Rows from block 2 of a small self-supervised image encoder, named by matrix and row number. Rows with one number belong to one neuron. Each number is 50 + 12 x the weight over its row's rms, rounded and kept within 0 to 99. All counts start at 0. After the name is the row's rms in percent of the matrix's.
After each neuron's rows are labels from the 100 images, of 14976, where the neuron reaches its highest value: "responds to" is what is common among them. Only what is clearly more common there than usual is listed. The data: photos of plants, animals and fungi (iNaturalist). In brackets: how many of the 100.
# fc1: MLP up (model.blocks.2.mlp.fc1.weight, 1280x320), inputs 0-159
# fc2: MLP down (model.blocks.2.mlp.fc2.weight, 320x1280, transposed), outputs 0-159

fc1.597 088:46 46 62 37 42 57 48 28 50 41 52 52 77 51 30 49 50 60 45 51 61 66 51 85 64 49 54 35 38 58 50 48 50 51 42 54 60 50 68 37 57 40 51 50 53 48 56 30 50 10 40 45 55 30 48 34 60 47 50 45 53 37 51 48 37 18 32 50 47 40 53 50 56 51 52 70 49 50 51 56 50 68 32 71 49 49 37 41 38 55 64 50 72 47 54 54 41 48 54 38 41 50 50 47 36 51 51 52 68 56 58 29 49 52 52 16 47 51 58 47 52 47 50 53 42 47 55 50 51 54 51 47 48 23 42 53 50 47 55 51 43 59 51 48 39 52 52 42 49 45 52 59 59 45 71 50 59 27 54 51
fc2.597 084:50 36 49 43 70 42 51 41 43 47 40 53 50 50 61 47 52 24 31 49 53 38 50 61 42 45 62 39 35 27 55 62 43 44 35 19 50 45 53 46 63 38 47 46 32 45 52 58 46 61 40 75 52 44 57 43 59 54 53 52 39 75 59 47 59 41 59 48 36 44 62 50 59 50 55 37 51 67 53 50 40 50 40 53 36 50 49 24 52 57 42 58 74 51 51 48 57 43 51 52 50 50 49 49 55 57 72 49 40 81 46 71 46 50 51 59 62 65 46 60 52 69 62 44 28 51 57 49 59 50 43 51 54 19 50 31 51 42 46 62 42 89 57 49 46 30 50 41 41 14 48 31 41 49 62 43 36 56 49 23
responds to: class Aves (85); order Passeriformes (52)

fc1.238 082:46 58 19 48 32 50 39 42 53 49 38 53 69 50 41 52 50 50 51 47 48 49 64 51 50 48 45 49 37 40 49 56 35 50 50 46 50 83 52 48 58 50 48 47 38 52 53 38 58 47 68 71 55 35 46 49 49 99 50 50 47 47 52 69 48 47 48 28 63 10 45 52 48 53 53 52 52 52 59 79 32 50 51 35 53 53 43 51 46 65 45 41 33 51 45 48 33 50 17 81 60 50 47 54 50 51 54 41 51 50 55 46 35 50 56 44 33 39 50 53 41 55 36 59 50 46 60 46 49 47 50 44 25 49 50 66 58 65 46 64 48 49 58 92 47 50 46 21 49 55 52 58 60 47 56 36 76 29 51 52
fc2.238 085:58 38 51 48 51 49 32 49 52 57 50 49 37 50 63 58 69 52 48 51 52 52 54 39 50 50 54 52 48 53 26 49 52 45 51 50 49 48 51 41 56 54 53 57 53 47 50 51 70 48 47 50 55 51 50 99 50 48 48 43 50 50 53 60 46 50 44 49 86 61 27 50 50 53 62 43 88 50 48 42 28 50 41 52 47 44 55 50 61 52 74 53 45 61 50 50 63 50 51 47 54 49 43 52 50 10 51 50 51 49 53 49 79 51 50 47 46 24 55 78 48 23 54 50 49 46 61 44 44 50 62 50 49 50 49 52 55 89 43 50 52 37 37 49 49 51 53 61 45 77 72 57 48 49 48 59 49 51 50 70
responds to: class Aves (83)

fc1.201 109:49 50 61 45 50 32 53 16 49 64 49 49 50 52 51 43 50 89 46 33 51 31 50 49 47 50 49 49 50 49 50 55 50 51 50 48 54 50 50 50 50 50 42 50 50 38 51 66 50 54 40 51 44 55 34 58 52 52 50 51 50 51 20 49 50 69 47 56 60 54 50 53 50 44 50 48 50 58 47 53 61 50 51 52 50 50 50 51 47 50 51 50 21 89 50 40 41 57 50 50 49 50 49 51 29 50 51 50 44 49 74 54 50 47 47 50 22 50 21 50 54 50 50 49 76 50 58 25 50 51 50 49 22 61 50 52 52 51 54 50 49 46 48 49 50 75 58 50 50 49 59 48 49 44 49 49 50 52 34 65
fc2.201 105:50 49 50 16 50 52 32 51 69 50 51 49 40 45 50 67 46 49 49 51 50 53 35 50 55 50 51 50 51 71 52 52 55 65 51 73 58 48 78 44 52 46 59 57 58 51 54 49 48 52 51 48 48 50 51 46 51 49 50 52 54 45 38 51 54 49 52 75 44 50 48 49 59 00 46 48 52 51 26 49 49 37 40 50 51 48 50 89 49 49 49 50 51 48 52 52 50 49 51 49 38 50 51 51 49 90 50 86 51 48 45 57 23 50 48 55 50 77 16 40 49 49 48 50 52 65 48 66 56 71 48 53 50 52 58 47 46 45 83 64 50 45 68 51 52 50 51 42 48 31 46 67 51 51 51 50 63 45 53 42
responds to: phylum Chordata (93); class Aves (89); order Anseriformes (28); family: Anatidae (28)

fc1.654 122:17 55 51 44 36 50 38 49 47 47 50 51 53 51 51 36 48 46 43 43 33 50 54 67 36 19 47 49 63 61 53 46 50 60 30 45 70 55 56 66 53 50 39 49 52 44 63 38 57 49 26 48 49 46 37 47 43 50 50 84 53 53 50 46 54 42 40 35 50 57 81 58 50 69 55 50 49 57 50 55 48 36 57 69 59 64 41 61 41 49 45 50 55 49 50 50 63 49 52 39 49 49 42 66 52 53 50 19 49 42 66 49 54 60 45 42 79 58 50 52 48 61 39 61 47 45 48 40 49 52 47 43 59 41 38 50 57 21 51 60 38 40 54 45 43 49 62 50 25 52 47 50 56 50 53 54 40 34 59 48
fc2.654 134:55 47 54 56 72 56 50 26 46 49 48 51 54 44 48 35 56 51 27 50 10 44 37 54 40 38 50 41 45 35 37 41 44 44 44 32 52 67 53 85 55 31 41 45 52 53 55 51 46 38 51 47 51 58 51 43 48 64 51 74 47 50 42 27 59 58 45 49 48 41 56 80 51 51 44 25 49 57 50 41 65 43 66 55 47 58 54 50 48 42 53 50 66 71 49 47 55 50 50 53 44 64 25 65 54 50 53 47 32 45 50 24 47 34 23 55 58 58 49 51 52 58 49 48 50 38 59 41 76 57 53 50 85 62 44 40 76 29 54 57 17 49 63 50 50 57 50 49 32 34 63 29 40 58 49 39 39 60 49 64
responds to: phylum Arthropoda (68); class Insecta (67); order Lepidoptera (35)

fc1.141 083:48 47 59 09 47 58 39 44 49 41 51 54 84 50 50 50 50 52 49 47 50 51 50 92 63 49 50 32 34 53 49 41 51 55 42 49 74 54 80 44 60 34 53 57 60 43 64 42 48 33 41 45 54 32 46 30 59 59 46 44 54 48 46 50 47 30 29 51 56 49 63 47 63 46 54 64 57 52 52 50 39 49 29 75 48 47 38 51 30 58 59 50 64 44 53 58 52 48 60 46 33 50 48 41 33 61 49 55 65 65 71 40 49 54 52 38 51 53 46 48 55 46 46 54 50 51 58 50 56 55 57 48 48 38 42 56 50 47 59 66 49 67 52 59 41 54 52 50 44 49 57 54 54 44 73 55 71 38 54 50
fc2.141 076:61 49 43 33 54 39 53 49 43 44 36 51 51 46 52 46 50 22 48 49 59 33 49 53 43 49 55 51 24 33 63 49 41 41 42 23 49 49 57 48 60 30 49 42 12 51 66 55 40 62 50 71 54 51 49 33 55 62 56 52 36 56 54 49 49 32 51 46 42 48 61 50 70 51 63 55 53 54 51 48 49 40 44 45 46 49 48 40 49 67 44 50 70 39 51 47 52 39 50 63 58 42 45 49 56 75 58 50 47 75 43 54 40 57 46 47 58 69 22 51 51 72 50 60 49 52 64 50 67 51 53 55 49 31 62 32 58 41 52 80 51 77 58 49 47 18 47 32 49 40 47 41 44 50 74 39 49 52 50 25
responds to: class Aves (85); order Passeriformes (51)

fc1.675 125:46 54 51 47 50 44 50 64 53 42 53 49 48 35 54 52 29 43 52 56 14 56 49 51 49 05 50 51 64 59 59 50 48 68 44 52 56 48 57 51 22 50 52 64 40 18 61 45 55 49 04 29 35 37 49 53 44 35 51 68 57 49 51 42 51 49 48 52 47 63 59 50 49 65 60 49 51 56 49 43 58 52 51 53 51 51 47 74 49 59 54 34 53 44 55 52 59 50 51 37 48 51 38 53 22 37 15 39 54 49 79 50 69 64 38 49 73 49 48 53 52 49 50 74 44 34 59 41 39 33 50 50 54 46 50 55 47 27 49 50 50 37 50 50 42 41 46 34 10 69 52 41 50 50 69 56 52 50 53 45
fc2.675 149:55 60 49 50 31 31 49 50 36 29 36 55 50 61 40 42 59 50 23 23 17 28 50 57 40 30 42 49 40 32 32 22 72 35 42 21 45 64 68 52 55 49 27 49 64 43 60 50 57 50 56 29 57 90 36 52 47 54 49 78 48 50 49 50 42 52 70 36 54 43 52 55 31 50 50 38 48 50 46 50 44 35 61 48 54 52 61 50 40 53 56 57 50 49 36 50 53 54 49 53 55 42 50 50 70 45 49 39 48 49 53 45 49 26 76 40 54 50 77 61 49 46 40 69 49 50 81 40 47 24 53 50 53 53 29 48 66 72 43 60 26 58 37 36 33 51 54 58 51 72 49 33 52 51 53 45 29 47 23 52
responds to: phylum Arthropoda (64); class Insecta (62)

fc1.202 095:48 52 04 48 50 49 59 46 50 42 51 50 75 29 46 57 49 50 51 40 58 51 74 49 50 51 50 45 30 38 47 50 39 46 51 50 30 71 52 52 13 44 49 51 34 52 51 25 54 51 50 49 38 45 50 52 52 85 51 58 50 36 50 60 49 47 50 52 99 17 56 50 68 66 72 53 59 43 48 62 70 64 54 22 68 79 37 49 55 49 57 32 35 32 51 44 32 58 12 59 46 48 48 33 31 52 50 55 54 50 50 50 50 51 45 50 39 46 48 64 33 47 50 51 59 36 50 52 47 51 48 53 54 60 51 49 54 51 54 58 53 50 46 51 50 50 35 43 53 53 34 48 44 50 61 23 50 52 42 49
fc2.202 079:46 48 52 49 54 50 58 38 56 66 42 50 53 59 49 45 34 46 50 52 49 51 51 14 50 48 99 51 48 42 40 41 48 54 50 30 52 49 44 49 62 49 51 37 51 58 49 57 55 49 49 59 48 47 56 24 50 33 50 42 45 50 50 53 46 51 47 56 36 42 50 60 48 51 60 49 49 26 37 56 60 55 10 50 49 74 55 20 58 49 50 52 51 56 38 40 47 34 48 51 43 49 54 79 58 48 58 51 47 54 43 43 49 43 55 61 47 56 50 51 72 49 45 27 37 43 39 37 62 53 67 48 52 49 48 46 51 44 50 49 36 49 53 40 52 50 48 30 51 46 51 27 46 52 50 49 37 53 45 48
responds to: order Charadriiformes (26)

fc1.402 093:19 50 49 49 50 47 27 51 94 52 60 99 49 49 52 72 19 47 49 50 50 51 38 77 50 58 49 50 81 63 84 50 49 68 49 50 54 41 56 67 50 51 78 62 50 51 61 51 37 52 43 53 52 46 36 44 62 32 50 50 36 51 47 40 57 50 50 51 44 75 55 41 48 38 50 50 50 82 54 28 50 48 49 50 50 33 52 52 50 51 47 51 45 50 43 65 50 51 48 52 44 51 06 53 40 58 55 50 59 50 71 51 87 76 51 33 51 49 52 48 48 51 57 54 50 50 55 51 24 52 57 51 42 31 52 59 38 05 57 47 51 50 53 51 37 31 49 48 34 55 55 59 22 54 50 63 52 50 48 50
fc2.402 100:52 39 59 35 50 53 94 49 90 50 62 00 43 38 51 47 49 49 52 50 45 50 50 05 51 46 49 51 55 65 53 56 75 49 55 48 51 50 25 44 52 62 45 47 65 54 48 54 54 49 52 50 53 50 51 52 48 36 42 50 50 56 49 52 54 64 52 50 52 62 37 51 51 50 46 50 48 41 49 41 41 40 40 61 36 76 48 50 13 50 53 50 57 50 67 50 64 63 62 51 49 57 50 92 61 45 57 49 50 51 54 49 63 52 55 51 71 56 63 62 51 47 49 49 40 50 49 29 50 53 51 51 50 54 24 50 49 18 40 49 51 50 50 35 52 68 66 53 50 46 50 61 53 55 50 60 49 51 56 50
responds to: order Lepidoptera (36)

fc1.628 106:51 51 49 68 50 50 55 29 49 50 43 50 50 54 50 34 48 58 49 49 27 50 50 38 50 38 46 49 51 39 48 50 51 61 50 50 66 49 47 50 52 50 19 48 57 47 53 45 60 38 27 49 55 51 36 50 40 50 48 56 57 50 51 45 55 51 15 50 51 50 60 55 47 99 53 36 49 49 47 32 69 52 47 59 64 65 14 72 54 50 50 57 49 60 49 28 50 55 50 23 42 53 49 52 52 46 56 27 56 50 51 32 52 47 49 51 47 30 50 51 47 45 49 69 42 49 30 45 50 63 29 43 50 48 70 50 47 49 46 48 50 38 54 49 65 51 62 47 58 45 59 62 59 38 53 51 44 47 56 61
fc2.628 109:54 52 49 62 49 74 47 44 54 29 53 52 50 38 39 43 61 57 49 59 49 36 55 51 42 51 54 48 48 48 57 19 49 42 46 49 48 70 52 56 73 38 45 44 51 69 49 52 38 49 54 73 65 50 47 73 50 65 47 72 52 55 50 32 43 48 51 46 57 47 64 48 50 51 65 55 39 51 47 61 50 60 75 46 27 61 73 46 86 51 49 53 49 50 49 42 61 50 44 49 59 52 22 51 60 34 50 49 41 58 49 50 49 46 48 44 49 50 52 49 38 36 53 52 58 50 50 49 42 51 48 56 50 50 55 44 50 45 52 13 50 58 39 51 52 50 43 67 71 42 44 49 53 79 57 47 50 50 47 49
responds to: class Insecta (64); phylum Arthropoda (64)

fc1.508 134:13 57 51 48 23 46 44 50 47 27 42 50 50 51 53 49 39 45 46 31 21 57 50 44 37 00 50 34 55 51 54 46 50 76 22 51 65 51 57 50 39 51 39 56 50 34 65 26 54 50 07 37 31 57 45 51 48 43 57 77 60 50 51 35 51 47 50 41 50 56 50 55 49 73 66 48 50 49 50 50 49 50 51 53 52 55 43 73 46 60 49 51 54 46 52 49 55 50 56 39 49 36 45 51 26 44 19 39 52 45 58 49 54 50 46 46 63 51 47 50 47 56 47 68 48 52 50 50 49 34 48 39 56 44 44 55 49 28 44 61 22 29 63 51 46 47 52 38 16 64 45 48 51 54 59 53 51 41 52 44
fc2.508 130:50 77 63 54 53 49 47 30 28 32 40 66 60 51 47 38 52 48 33 32 00 26 47 65 34 28 29 44 45 26 48 37 61 39 50 17 58 70 71 49 57 46 22 45 56 52 76 50 45 37 48 58 51 71 51 46 43 61 74 66 45 60 49 44 56 51 52 35 40 45 58 75 45 52 50 44 47 61 52 52 50 43 54 71 50 59 54 54 41 44 50 49 61 53 51 49 69 41 65 51 59 60 52 51 65 45 57 40 33 53 47 33 46 43 54 49 70 62 49 57 60 46 41 71 49 50 62 42 70 39 49 43 71 39 28 47 83 48 51 58 17 50 49 49 48 57 60 50 52 63 57 44 50 55 52 48 26 49 51 53
responds to: phylum Arthropoda (65); class Insecta (60)

fc1.408 110:48 50 54 51 49 36 55 18 50 61 47 49 50 50 50 36 51 91 37 23 49 34 51 47 48 50 49 48 50 49 50 53 46 50 54 44 50 51 52 40 50 48 45 49 49 24 54 65 51 51 50 51 49 52 35 60 53 60 51 51 50 49 39 49 44 70 30 53 60 48 43 50 50 51 51 47 50 52 49 55 56 53 50 49 50 50 50 50 50 61 47 48 15 92 51 34 43 50 50 56 50 50 49 60 48 50 50 50 47 51 71 54 50 48 35 49 15 48 15 54 52 50 50 51 51 49 54 08 50 53 49 48 25 51 49 50 50 58 50 50 48 49 45 51 48 59 50 49 51 51 55 42 50 38 50 48 51 50 48 62
fc2.408 096:49 34 43 16 47 51 38 50 70 48 50 49 50 46 51 51 36 49 42 49 49 51 37 55 50 48 54 29 51 64 52 49 63 58 46 57 54 49 96 41 52 42 55 41 70 49 54 49 51 50 50 50 39 49 49 52 50 49 52 52 49 50 49 50 51 47 51 72 31 47 51 49 53 00 42 40 50 57 33 48 50 42 29 49 54 48 51 90 53 45 39 50 51 45 52 51 50 63 51 46 40 49 51 51 48 87 50 88 50 57 49 52 20 47 55 54 41 78 29 41 46 50 52 44 49 60 40 72 57 54 37 48 50 50 67 41 38 46 74 60 42 48 75 50 50 50 51 43 46 23 44 54 49 53 50 47 50 42 52 37
responds to: class: Aves (90); order Charadriiformes (33); order Anseriformes (28); family: Anatidae (28)

fc1.448 118:39 62 64 52 24 32 52 21 48 35 40 50 52 50 41 50 51 83 12 34 50 38 50 35 49 35 46 27 49 50 45 50 50 51 24 52 51 51 52 50 37 45 36 48 48 22 50 49 49 56 49 26 48 56 31 55 52 49 79 80 48 60 32 42 40 54 51 49 60 50 29 51 50 60 50 48 50 51 49 50 83 52 48 53 50 51 50 51 49 38 35 51 48 75 50 44 48 72 49 50 47 41 50 47 45 47 49 42 74 51 78 63 49 49 46 43 51 17 46 51 50 50 49 50 68 48 52 50 50 52 50 41 28 47 45 65 51 52 45 51 48 45 45 45 52 57 60 54 55 50 40 46 47 55 49 41 48 56 46 74
fc2.448 116:48 45 51 48 53 50 43 52 52 48 58 49 45 43 50 59 43 45 50 49 12 57 01 50 49 46 50 44 55 65 50 52 49 54 49 76 75 50 50 30 47 45 47 53 55 48 79 41 55 43 50 65 45 51 56 41 51 53 50 50 70 58 33 52 55 52 54 51 28 49 46 59 62 18 40 49 46 56 43 24 50 40 12 51 52 55 50 99 38 48 46 50 69 41 59 53 50 54 53 50 47 53 60 51 49 54 52 57 50 48 44 50 49 50 44 50 53 59 39 44 50 50 50 49 23 50 46 72 52 50 43 41 84 52 49 50 48 51 49 53 45 46 58 51 56 55 53 53 48 51 50 70 53 51 35 43 49 48 65 49
responds to: order Charadriiformes (27)

fc1.393 103:35 52 49 55 46 50 50 21 44 46 21 50 57 64 49 33 50 61 49 49 34 53 51 51 50 37 39 45 50 34 34 52 53 57 50 50 68 51 45 50 50 50 07 51 51 44 52 47 57 48 46 42 49 51 37 35 49 50 50 82 51 48 52 58 51 47 27 50 50 50 55 50 46 93 53 49 50 40 48 50 59 61 50 55 79 99 15 71 53 50 53 51 49 56 42 22 44 52 51 45 48 47 67 49 49 48 50 21 82 47 60 48 40 50 57 42 45 24 53 49 48 47 48 60 49 50 14 48 60 63 52 44 38 46 60 58 49 50 47 49 47 40 51 47 49 50 64 48 50 43 50 57 51 40 62 50 45 41 53 61
fc2.393 117:49 51 50 71 47 70 65 39 61 43 74 40 51 30 44 48 51 51 50 47 28 46 52 46 45 46 50 44 46 50 93 44 47 45 47 54 55 74 45 39 57 40 40 50 57 61 46 49 46 45 51 71 62 51 48 68 44 75 49 50 61 50 49 39 53 50 48 45 66 49 58 50 50 52 60 52 35 50 65 61 49 50 54 50 29 87 49 50 60 52 50 46 51 50 68 43 66 51 46 50 55 67 48 47 53 33 51 49 44 66 53 51 48 47 51 48 49 56 46 51 49 46 50 50 46 52 50 51 43 51 50 51 50 50 43 50 58 47 50 23 51 52 44 52 68 58 44 63 53 28 47 50 70 82 54 50 52 50 66 52
responds to: class Insecta (63); phylum Arthropoda (63)

fc1.487 110:48 50 52 37 48 19 51 10 50 55 49 48 50 50 50 43 51 73 40 27 50 25 51 49 44 50 47 50 50 43 50 62 50 50 63 46 57 50 50 49 50 43 34 49 50 16 51 62 50 52 45 50 36 54 30 64 54 52 51 50 50 46 36 49 50 67 44 55 63 50 48 50 50 49 50 50 50 50 47 57 52 39 50 50 47 50 50 50 49 50 51 50 25 97 50 30 47 57 50 51 49 51 50 65 42 50 57 50 35 49 60 51 50 40 38 49 16 50 15 55 55 50 50 50 70 49 52 20 51 46 49 49 39 53 50 48 51 51 52 50 39 47 49 50 46 58 55 49 49 50 50 46 50 45 50 48 50 50 43 75
fc2.487 096:50 41 47 11 50 52 27 51 69 49 51 49 46 48 51 58 42 48 46 48 50 57 37 52 51 49 51 36 50 60 53 51 57 60 47 56 57 48 97 40 53 41 57 49 64 50 54 49 52 51 50 50 43 48 51 48 56 49 49 52 50 50 50 51 54 48 51 80 39 49 50 50 59 00 46 46 51 58 28 49 48 39 28 50 52 48 52 86 51 46 47 50 50 45 51 53 50 53 51 49 37 49 52 51 50 87 51 88 50 50 47 55 21 49 51 56 46 75 27 41 48 46 50 48 49 61 48 69 58 59 46 50 51 51 52 45 43 45 76 66 48 48 71 51 51 51 52 43 43 23 44 59 50 51 51 48 50 46 51 34
responds to: phylum Chordata (96); class Aves (91); order Charadriiformes (38)

fc1.173 105:65 79 48 38 56 32 50 42 65 52 50 54 55 35 50 73 34 49 54 67 27 54 53 50 66 51 37 50 50 49 47 50 43 53 60 52 38 72 51 43 33 31 72 57 31 41 51 51 53 48 23 51 35 28 68 42 54 42 88 83 43 29 50 52 07 42 46 72 32 53 39 51 48 50 52 56 56 55 48 48 46 51 56 38 51 50 51 54 46 54 56 48 51 45 50 61 40 43 48 51 62 52 48 51 20 59 26 51 49 48 61 41 51 66 48 38 34 47 45 53 55 55 66 57 72 48 54 50 36 38 46 50 33 41 50 48 50 38 55 66 50 53 61 73 40 33 45 19 31 96 50 37 40 36 67 50 75 41 49 46
fc2.173 108:49 60 49 46 50 50 50 61 37 50 42 50 49 24 50 99 54 47 51 50 47 49 49 50 49 45 46 48 63 46 50 42 62 50 50 44 50 50 49 56 49 50 45 47 38 48 50 48 59 50 50 51 49 51 49 51 45 51 92 50 50 49 39 73 45 52 49 52 72 51 30 38 44 81 47 51 87 45 46 36 41 50 58 47 51 49 47 48 50 52 51 46 51 45 49 50 53 63 59 49 47 50 54 63 50 47 47 49 52 41 56 50 65 52 53 46 66 39 53 49 50 50 24 50 59 45 46 45 48 49 50 50 40 52 51 50 45 91 47 56 41 39 45 45 49 51 56 51 50 99 59 35 53 58 21 51 44 42 45 46
responds to: phylum Arthropoda (60)

fc1.164 101:50 40 52 53 50 49 73 49 41 49 27 50 74 62 48 11 50 49 45 35 52 50 57 46 40 47 48 48 35 13 44 50 50 51 44 48 50 83 49 35 77 50 30 38 64 52 41 48 87 50 55 60 53 60 42 50 48 77 41 51 51 51 48 73 59 49 51 41 58 15 54 73 40 53 51 38 50 22 49 52 48 50 50 41 93 99 50 50 40 51 41 61 50 53 36 40 49 49 50 51 50 48 50 55 67 50 59 20 41 50 14 50 41 15 50 50 52 57 52 54 45 61 46 24 38 51 33 47 51 52 50 48 49 46 51 34 55 74 45 77 48 46 46 42 53 49 50 58 49 38 48 50 51 53 44 58 32 50 49 52
fc2.164 103:46 27 51 48 41 31 99 48 50 61 55 00 49 29 52 42 71 50 57 50 50 47 67 25 55 53 50 53 30 50 48 55 50 52 59 48 49 51 51 23 45 70 65 54 49 50 52 56 68 56 48 42 49 48 52 50 58 42 45 23 50 48 50 52 54 60 50 58 58 51 51 44 53 59 50 52 45 51 49 46 51 49 51 50 46 67 09 49 24 51 51 47 50 51 50 59 50 45 50 51 51 49 53 56 47 48 53 54 52 54 51 50 36 50 49 50 53 62 59 89 54 49 53 50 38 50 58 43 40 50 50 50 33 47 43 50 39 52 51 48 49 56 44 33 47 49 50 64 47 01 52 64 45 48 42 56 51 41 50 36
responds to: order Lepidoptera (34)

fc1.360 078:50 66 47 50 47 62 46 57 51 28 51 52 54 50 45 54 46 31 50 50 48 69 54 53 50 48 49 49 50 54 51 48 53 56 23 50 47 63 64 55 54 49 41 50 52 55 59 16 50 45 50 44 31 54 50 62 59 49 54 62 51 57 28 45 51 23 71 47 57 50 51 51 24 38 52 52 64 49 47 50 74 43 35 54 50 50 50 56 50 41 51 46 71 05 48 47 51 52 52 45 36 32 44 27 32 50 50 41 49 39 44 43 53 48 33 31 84 54 81 51 20 50 51 53 51 40 47 64 31 44 37 34 50 34 51 45 63 44 49 61 34 50 42 47 50 24 46 50 47 51 18 50 43 76 69 49 49 47 50 49
fc2.360 072:43 56 52 49 50 49 45 51 50 66 51 50 48 39 51 84 44 48 47 32 46 54 33 47 50 44 44 50 33 70 50 64 76 52 49 75 44 49 53 56 54 53 48 51 64 57 71 68 35 49 48 58 48 50 63 49 46 51 49 49 51 45 05 50 56 53 52 49 27 51 46 35 53 00 52 41 39 51 49 54 48 49 07 50 54 56 53 71 29 56 35 50 61 56 63 50 58 76 49 49 53 60 53 52 50 49 56 68 46 49 48 56 54 48 46 70 50 94 44 49 57 46 38 45 45 49 44 54 62 48 48 53 53 53 53 46 49 29 50 55 45 44 69 45 61 54 48 53 45 43 61 46 53 47 47 51 46 50 50 50
responds to: class: Aves (88); order Charadriiformes (34); order Anseriformes (28); family: Anatidae (28)

fc1.601 086:50 45 51 47 50 54 52 72 49 48 48 49 59 48 29 45 51 25 48 58 49 54 59 71 55 48 55 45 45 59 50 21 48 72 27 45 47 51 62 53 50 46 49 52 48 59 50 38 55 41 50 30 41 52 48 48 50 59 33 50 50 52 61 51 49 33 45 28 60 42 53 58 54 53 55 49 57 47 50 51 47 62 55 59 51 50 48 64 47 49 52 50 94 00 41 50 43 45 62 43 42 40 49 25 47 48 30 39 69 45 51 44 55 50 50 37 86 51 49 51 35 49 48 50 44 47 54 49 50 53 54 30 52 34 45 47 51 52 49 51 49 50 40 50 50 13 42 34 50 50 49 46 44 51 68 47 89 49 46 40
fc2.601 073:47 41 46 21 46 35 50 42 51 49 52 52 42 50 49 49 58 61 32 31 51 36 52 55 44 54 47 51 07 51 49 50 50 47 41 44 26 50 89 65 55 45 62 41 57 50 65 60 46 58 63 53 38 51 46 53 54 53 42 55 48 23 51 56 39 23 63 54 45 44 52 40 62 20 57 38 55 57 46 54 39 50 23 41 46 50 59 71 56 66 33 49 60 55 50 49 51 83 50 56 54 41 49 48 51 47 53 76 48 48 50 66 52 40 51 55 34 70 45 47 47 46 50 48 50 48 53 72 49 47 40 53 51 52 78 30 43 39 84 54 34 53 53 46 45 52 42 46 51 49 41 43 47 51 51 45 46 50 31 39
responds to: phylum Chordata (93); class Aves (88); order Anseriformes (32); family: Anatidae (32)

fc1.386 137:22 51 50 46 47 49 41 51 50 48 51 50 51 49 53 51 42 38 47 50 37 52 51 56 44 25 49 50 62 72 55 55 49 73 39 51 67 51 57 67 49 50 46 55 50 30 70 41 54 49 07 36 40 42 13 49 41 41 45 61 50 53 50 50 51 50 29 31 50 61 88 51 49 56 51 49 50 74 68 50 53 39 58 68 60 51 31 55 48 50 54 46 61 48 49 50 61 50 50 47 48 50 37 70 49 49 51 26 55 40 84 49 64 74 40 22 84 47 55 50 48 59 40 68 47 30 51 36 47 56 44 37 57 41 48 70 51 30 45 55 47 43 66 47 42 48 53 44 16 51 51 54 41 43 48 57 47 27 52 48
fc2.386 149:52 47 54 53 61 54 44 46 54 50 50 47 44 59 47 40 55 60 29 45 23 45 46 49 50 43 50 55 49 41 18 41 45 23 49 43 39 64 53 73 55 47 42 49 57 46 56 67 55 50 50 22 60 72 54 50 50 52 49 78 50 50 32 29 49 61 49 50 52 47 51 71 51 50 50 29 51 48 56 47 52 28 62 46 53 52 57 50 38 51 55 60 55 78 45 49 50 64 50 55 50 53 31 72 53 50 49 50 46 37 49 49 59 31 44 49 53 50 66 51 53 53 45 50 52 40 75 41 70 50 59 53 65 70 42 43 67 40 51 55 23 51 64 47 42 60 48 55 32 45 62 41 38 47 50 47 36 62 33 65
responds to: order Lepidoptera (33)

fc1.409 102:50 49 51 58 50 58 55 42 48 50 63 48 50 57 50 47 47 60 49 44 49 40 48 45 51 50 60 49 71 49 54 41 53 45 49 51 60 49 45 42 57 52 29 36 64 51 47 45 51 25 41 53 55 49 54 49 11 41 48 50 68 59 50 27 50 40 37 46 43 54 59 50 30 73 49 30 42 50 32 46 55 52 49 63 50 60 37 50 52 49 45 55 51 51 53 10 74 52 65 20 47 53 50 49 56 47 38 47 42 60 40 47 50 27 64 81 47 46 52 49 49 50 52 45 43 47 20 43 47 52 17 52 62 65 76 46 42 32 46 50 51 54 45 49 82 73 56 48 60 38 52 31 71 49 48 49 34 51 68 59
fc2.409 109:53 44 23 46 50 35 38 50 51 48 49 51 50 68 53 48 65 53 51 49 48 46 49 55 51 54 77 50 49 38 32 48 53 70 51 38 44 56 53 61 54 65 55 51 54 48 50 51 52 57 58 52 54 45 48 68 50 53 40 67 50 51 67 51 45 58 50 51 51 38 49 39 57 49 56 53 51 51 52 42 50 55 50 21 48 48 56 49 99 59 46 50 37 49 33 52 34 51 29 58 51 43 33 52 56 51 54 51 51 65 50 49 49 47 50 51 48 30 94 60 50 25 61 43 51 49 59 49 49 50 52 40 44 47 51 50 51 64 51 00 50 67 47 51 47 31 46 51 58 51 55 50 44 49 45 39 51 50 35 48
responds to: class Insecta (61); phylum Arthropoda (61)

fc1.651 097:49 62 60 35 23 24 44 48 50 51 39 49 74 53 44 49 49 49 45 55 41 50 64 46 55 50 46 49 51 50 35 49 60 54 49 50 53 70 50 47 49 52 58 53 53 17 48 54 67 50 31 52 40 36 48 32 53 50 90 53 40 48 46 94 17 48 47 52 44 53 18 62 39 50 50 51 46 38 49 60 53 47 59 51 76 65 45 50 39 58 40 51 50 52 39 54 41 49 52 54 54 49 68 62 43 60 52 33 51 32 54 47 44 51 52 21 49 35 48 48 39 92 49 52 64 51 50 49 51 32 50 39 21 16 33 54 61 55 48 93 43 49 52 50 14 32 79 50 07 67 56 50 33 38 50 55 58 28 50 50
fc2.651 098:43 64 47 72 41 48 45 59 40 58 50 69 61 42 38 49 62 53 52 49 51 50 49 50 53 31 37 52 65 24 46 45 28 50 50 48 33 52 50 43 49 49 49 40 47 54 51 42 50 51 78 75 49 53 51 61 52 59 83 52 41 48 50 75 44 63 58 49 51 28 32 66 48 61 50 59 50 41 56 57 51 49 43 34 60 57 55 50 53 50 46 42 52 42 45 42 42 44 35 65 36 50 72 40 65 40 99 54 57 43 10 47 53 33 50 46 52 41 59 50 50 50 49 49 50 48 50 51 54 48 50 50 46 43 51 52 53 51 47 64 47 39 51 47 41 49 45 57 90 94 49 56 54 53 46 49 37 35 45 51
responds to: class Insecta (67); phylum Arthropoda (67); order Coleoptera (25)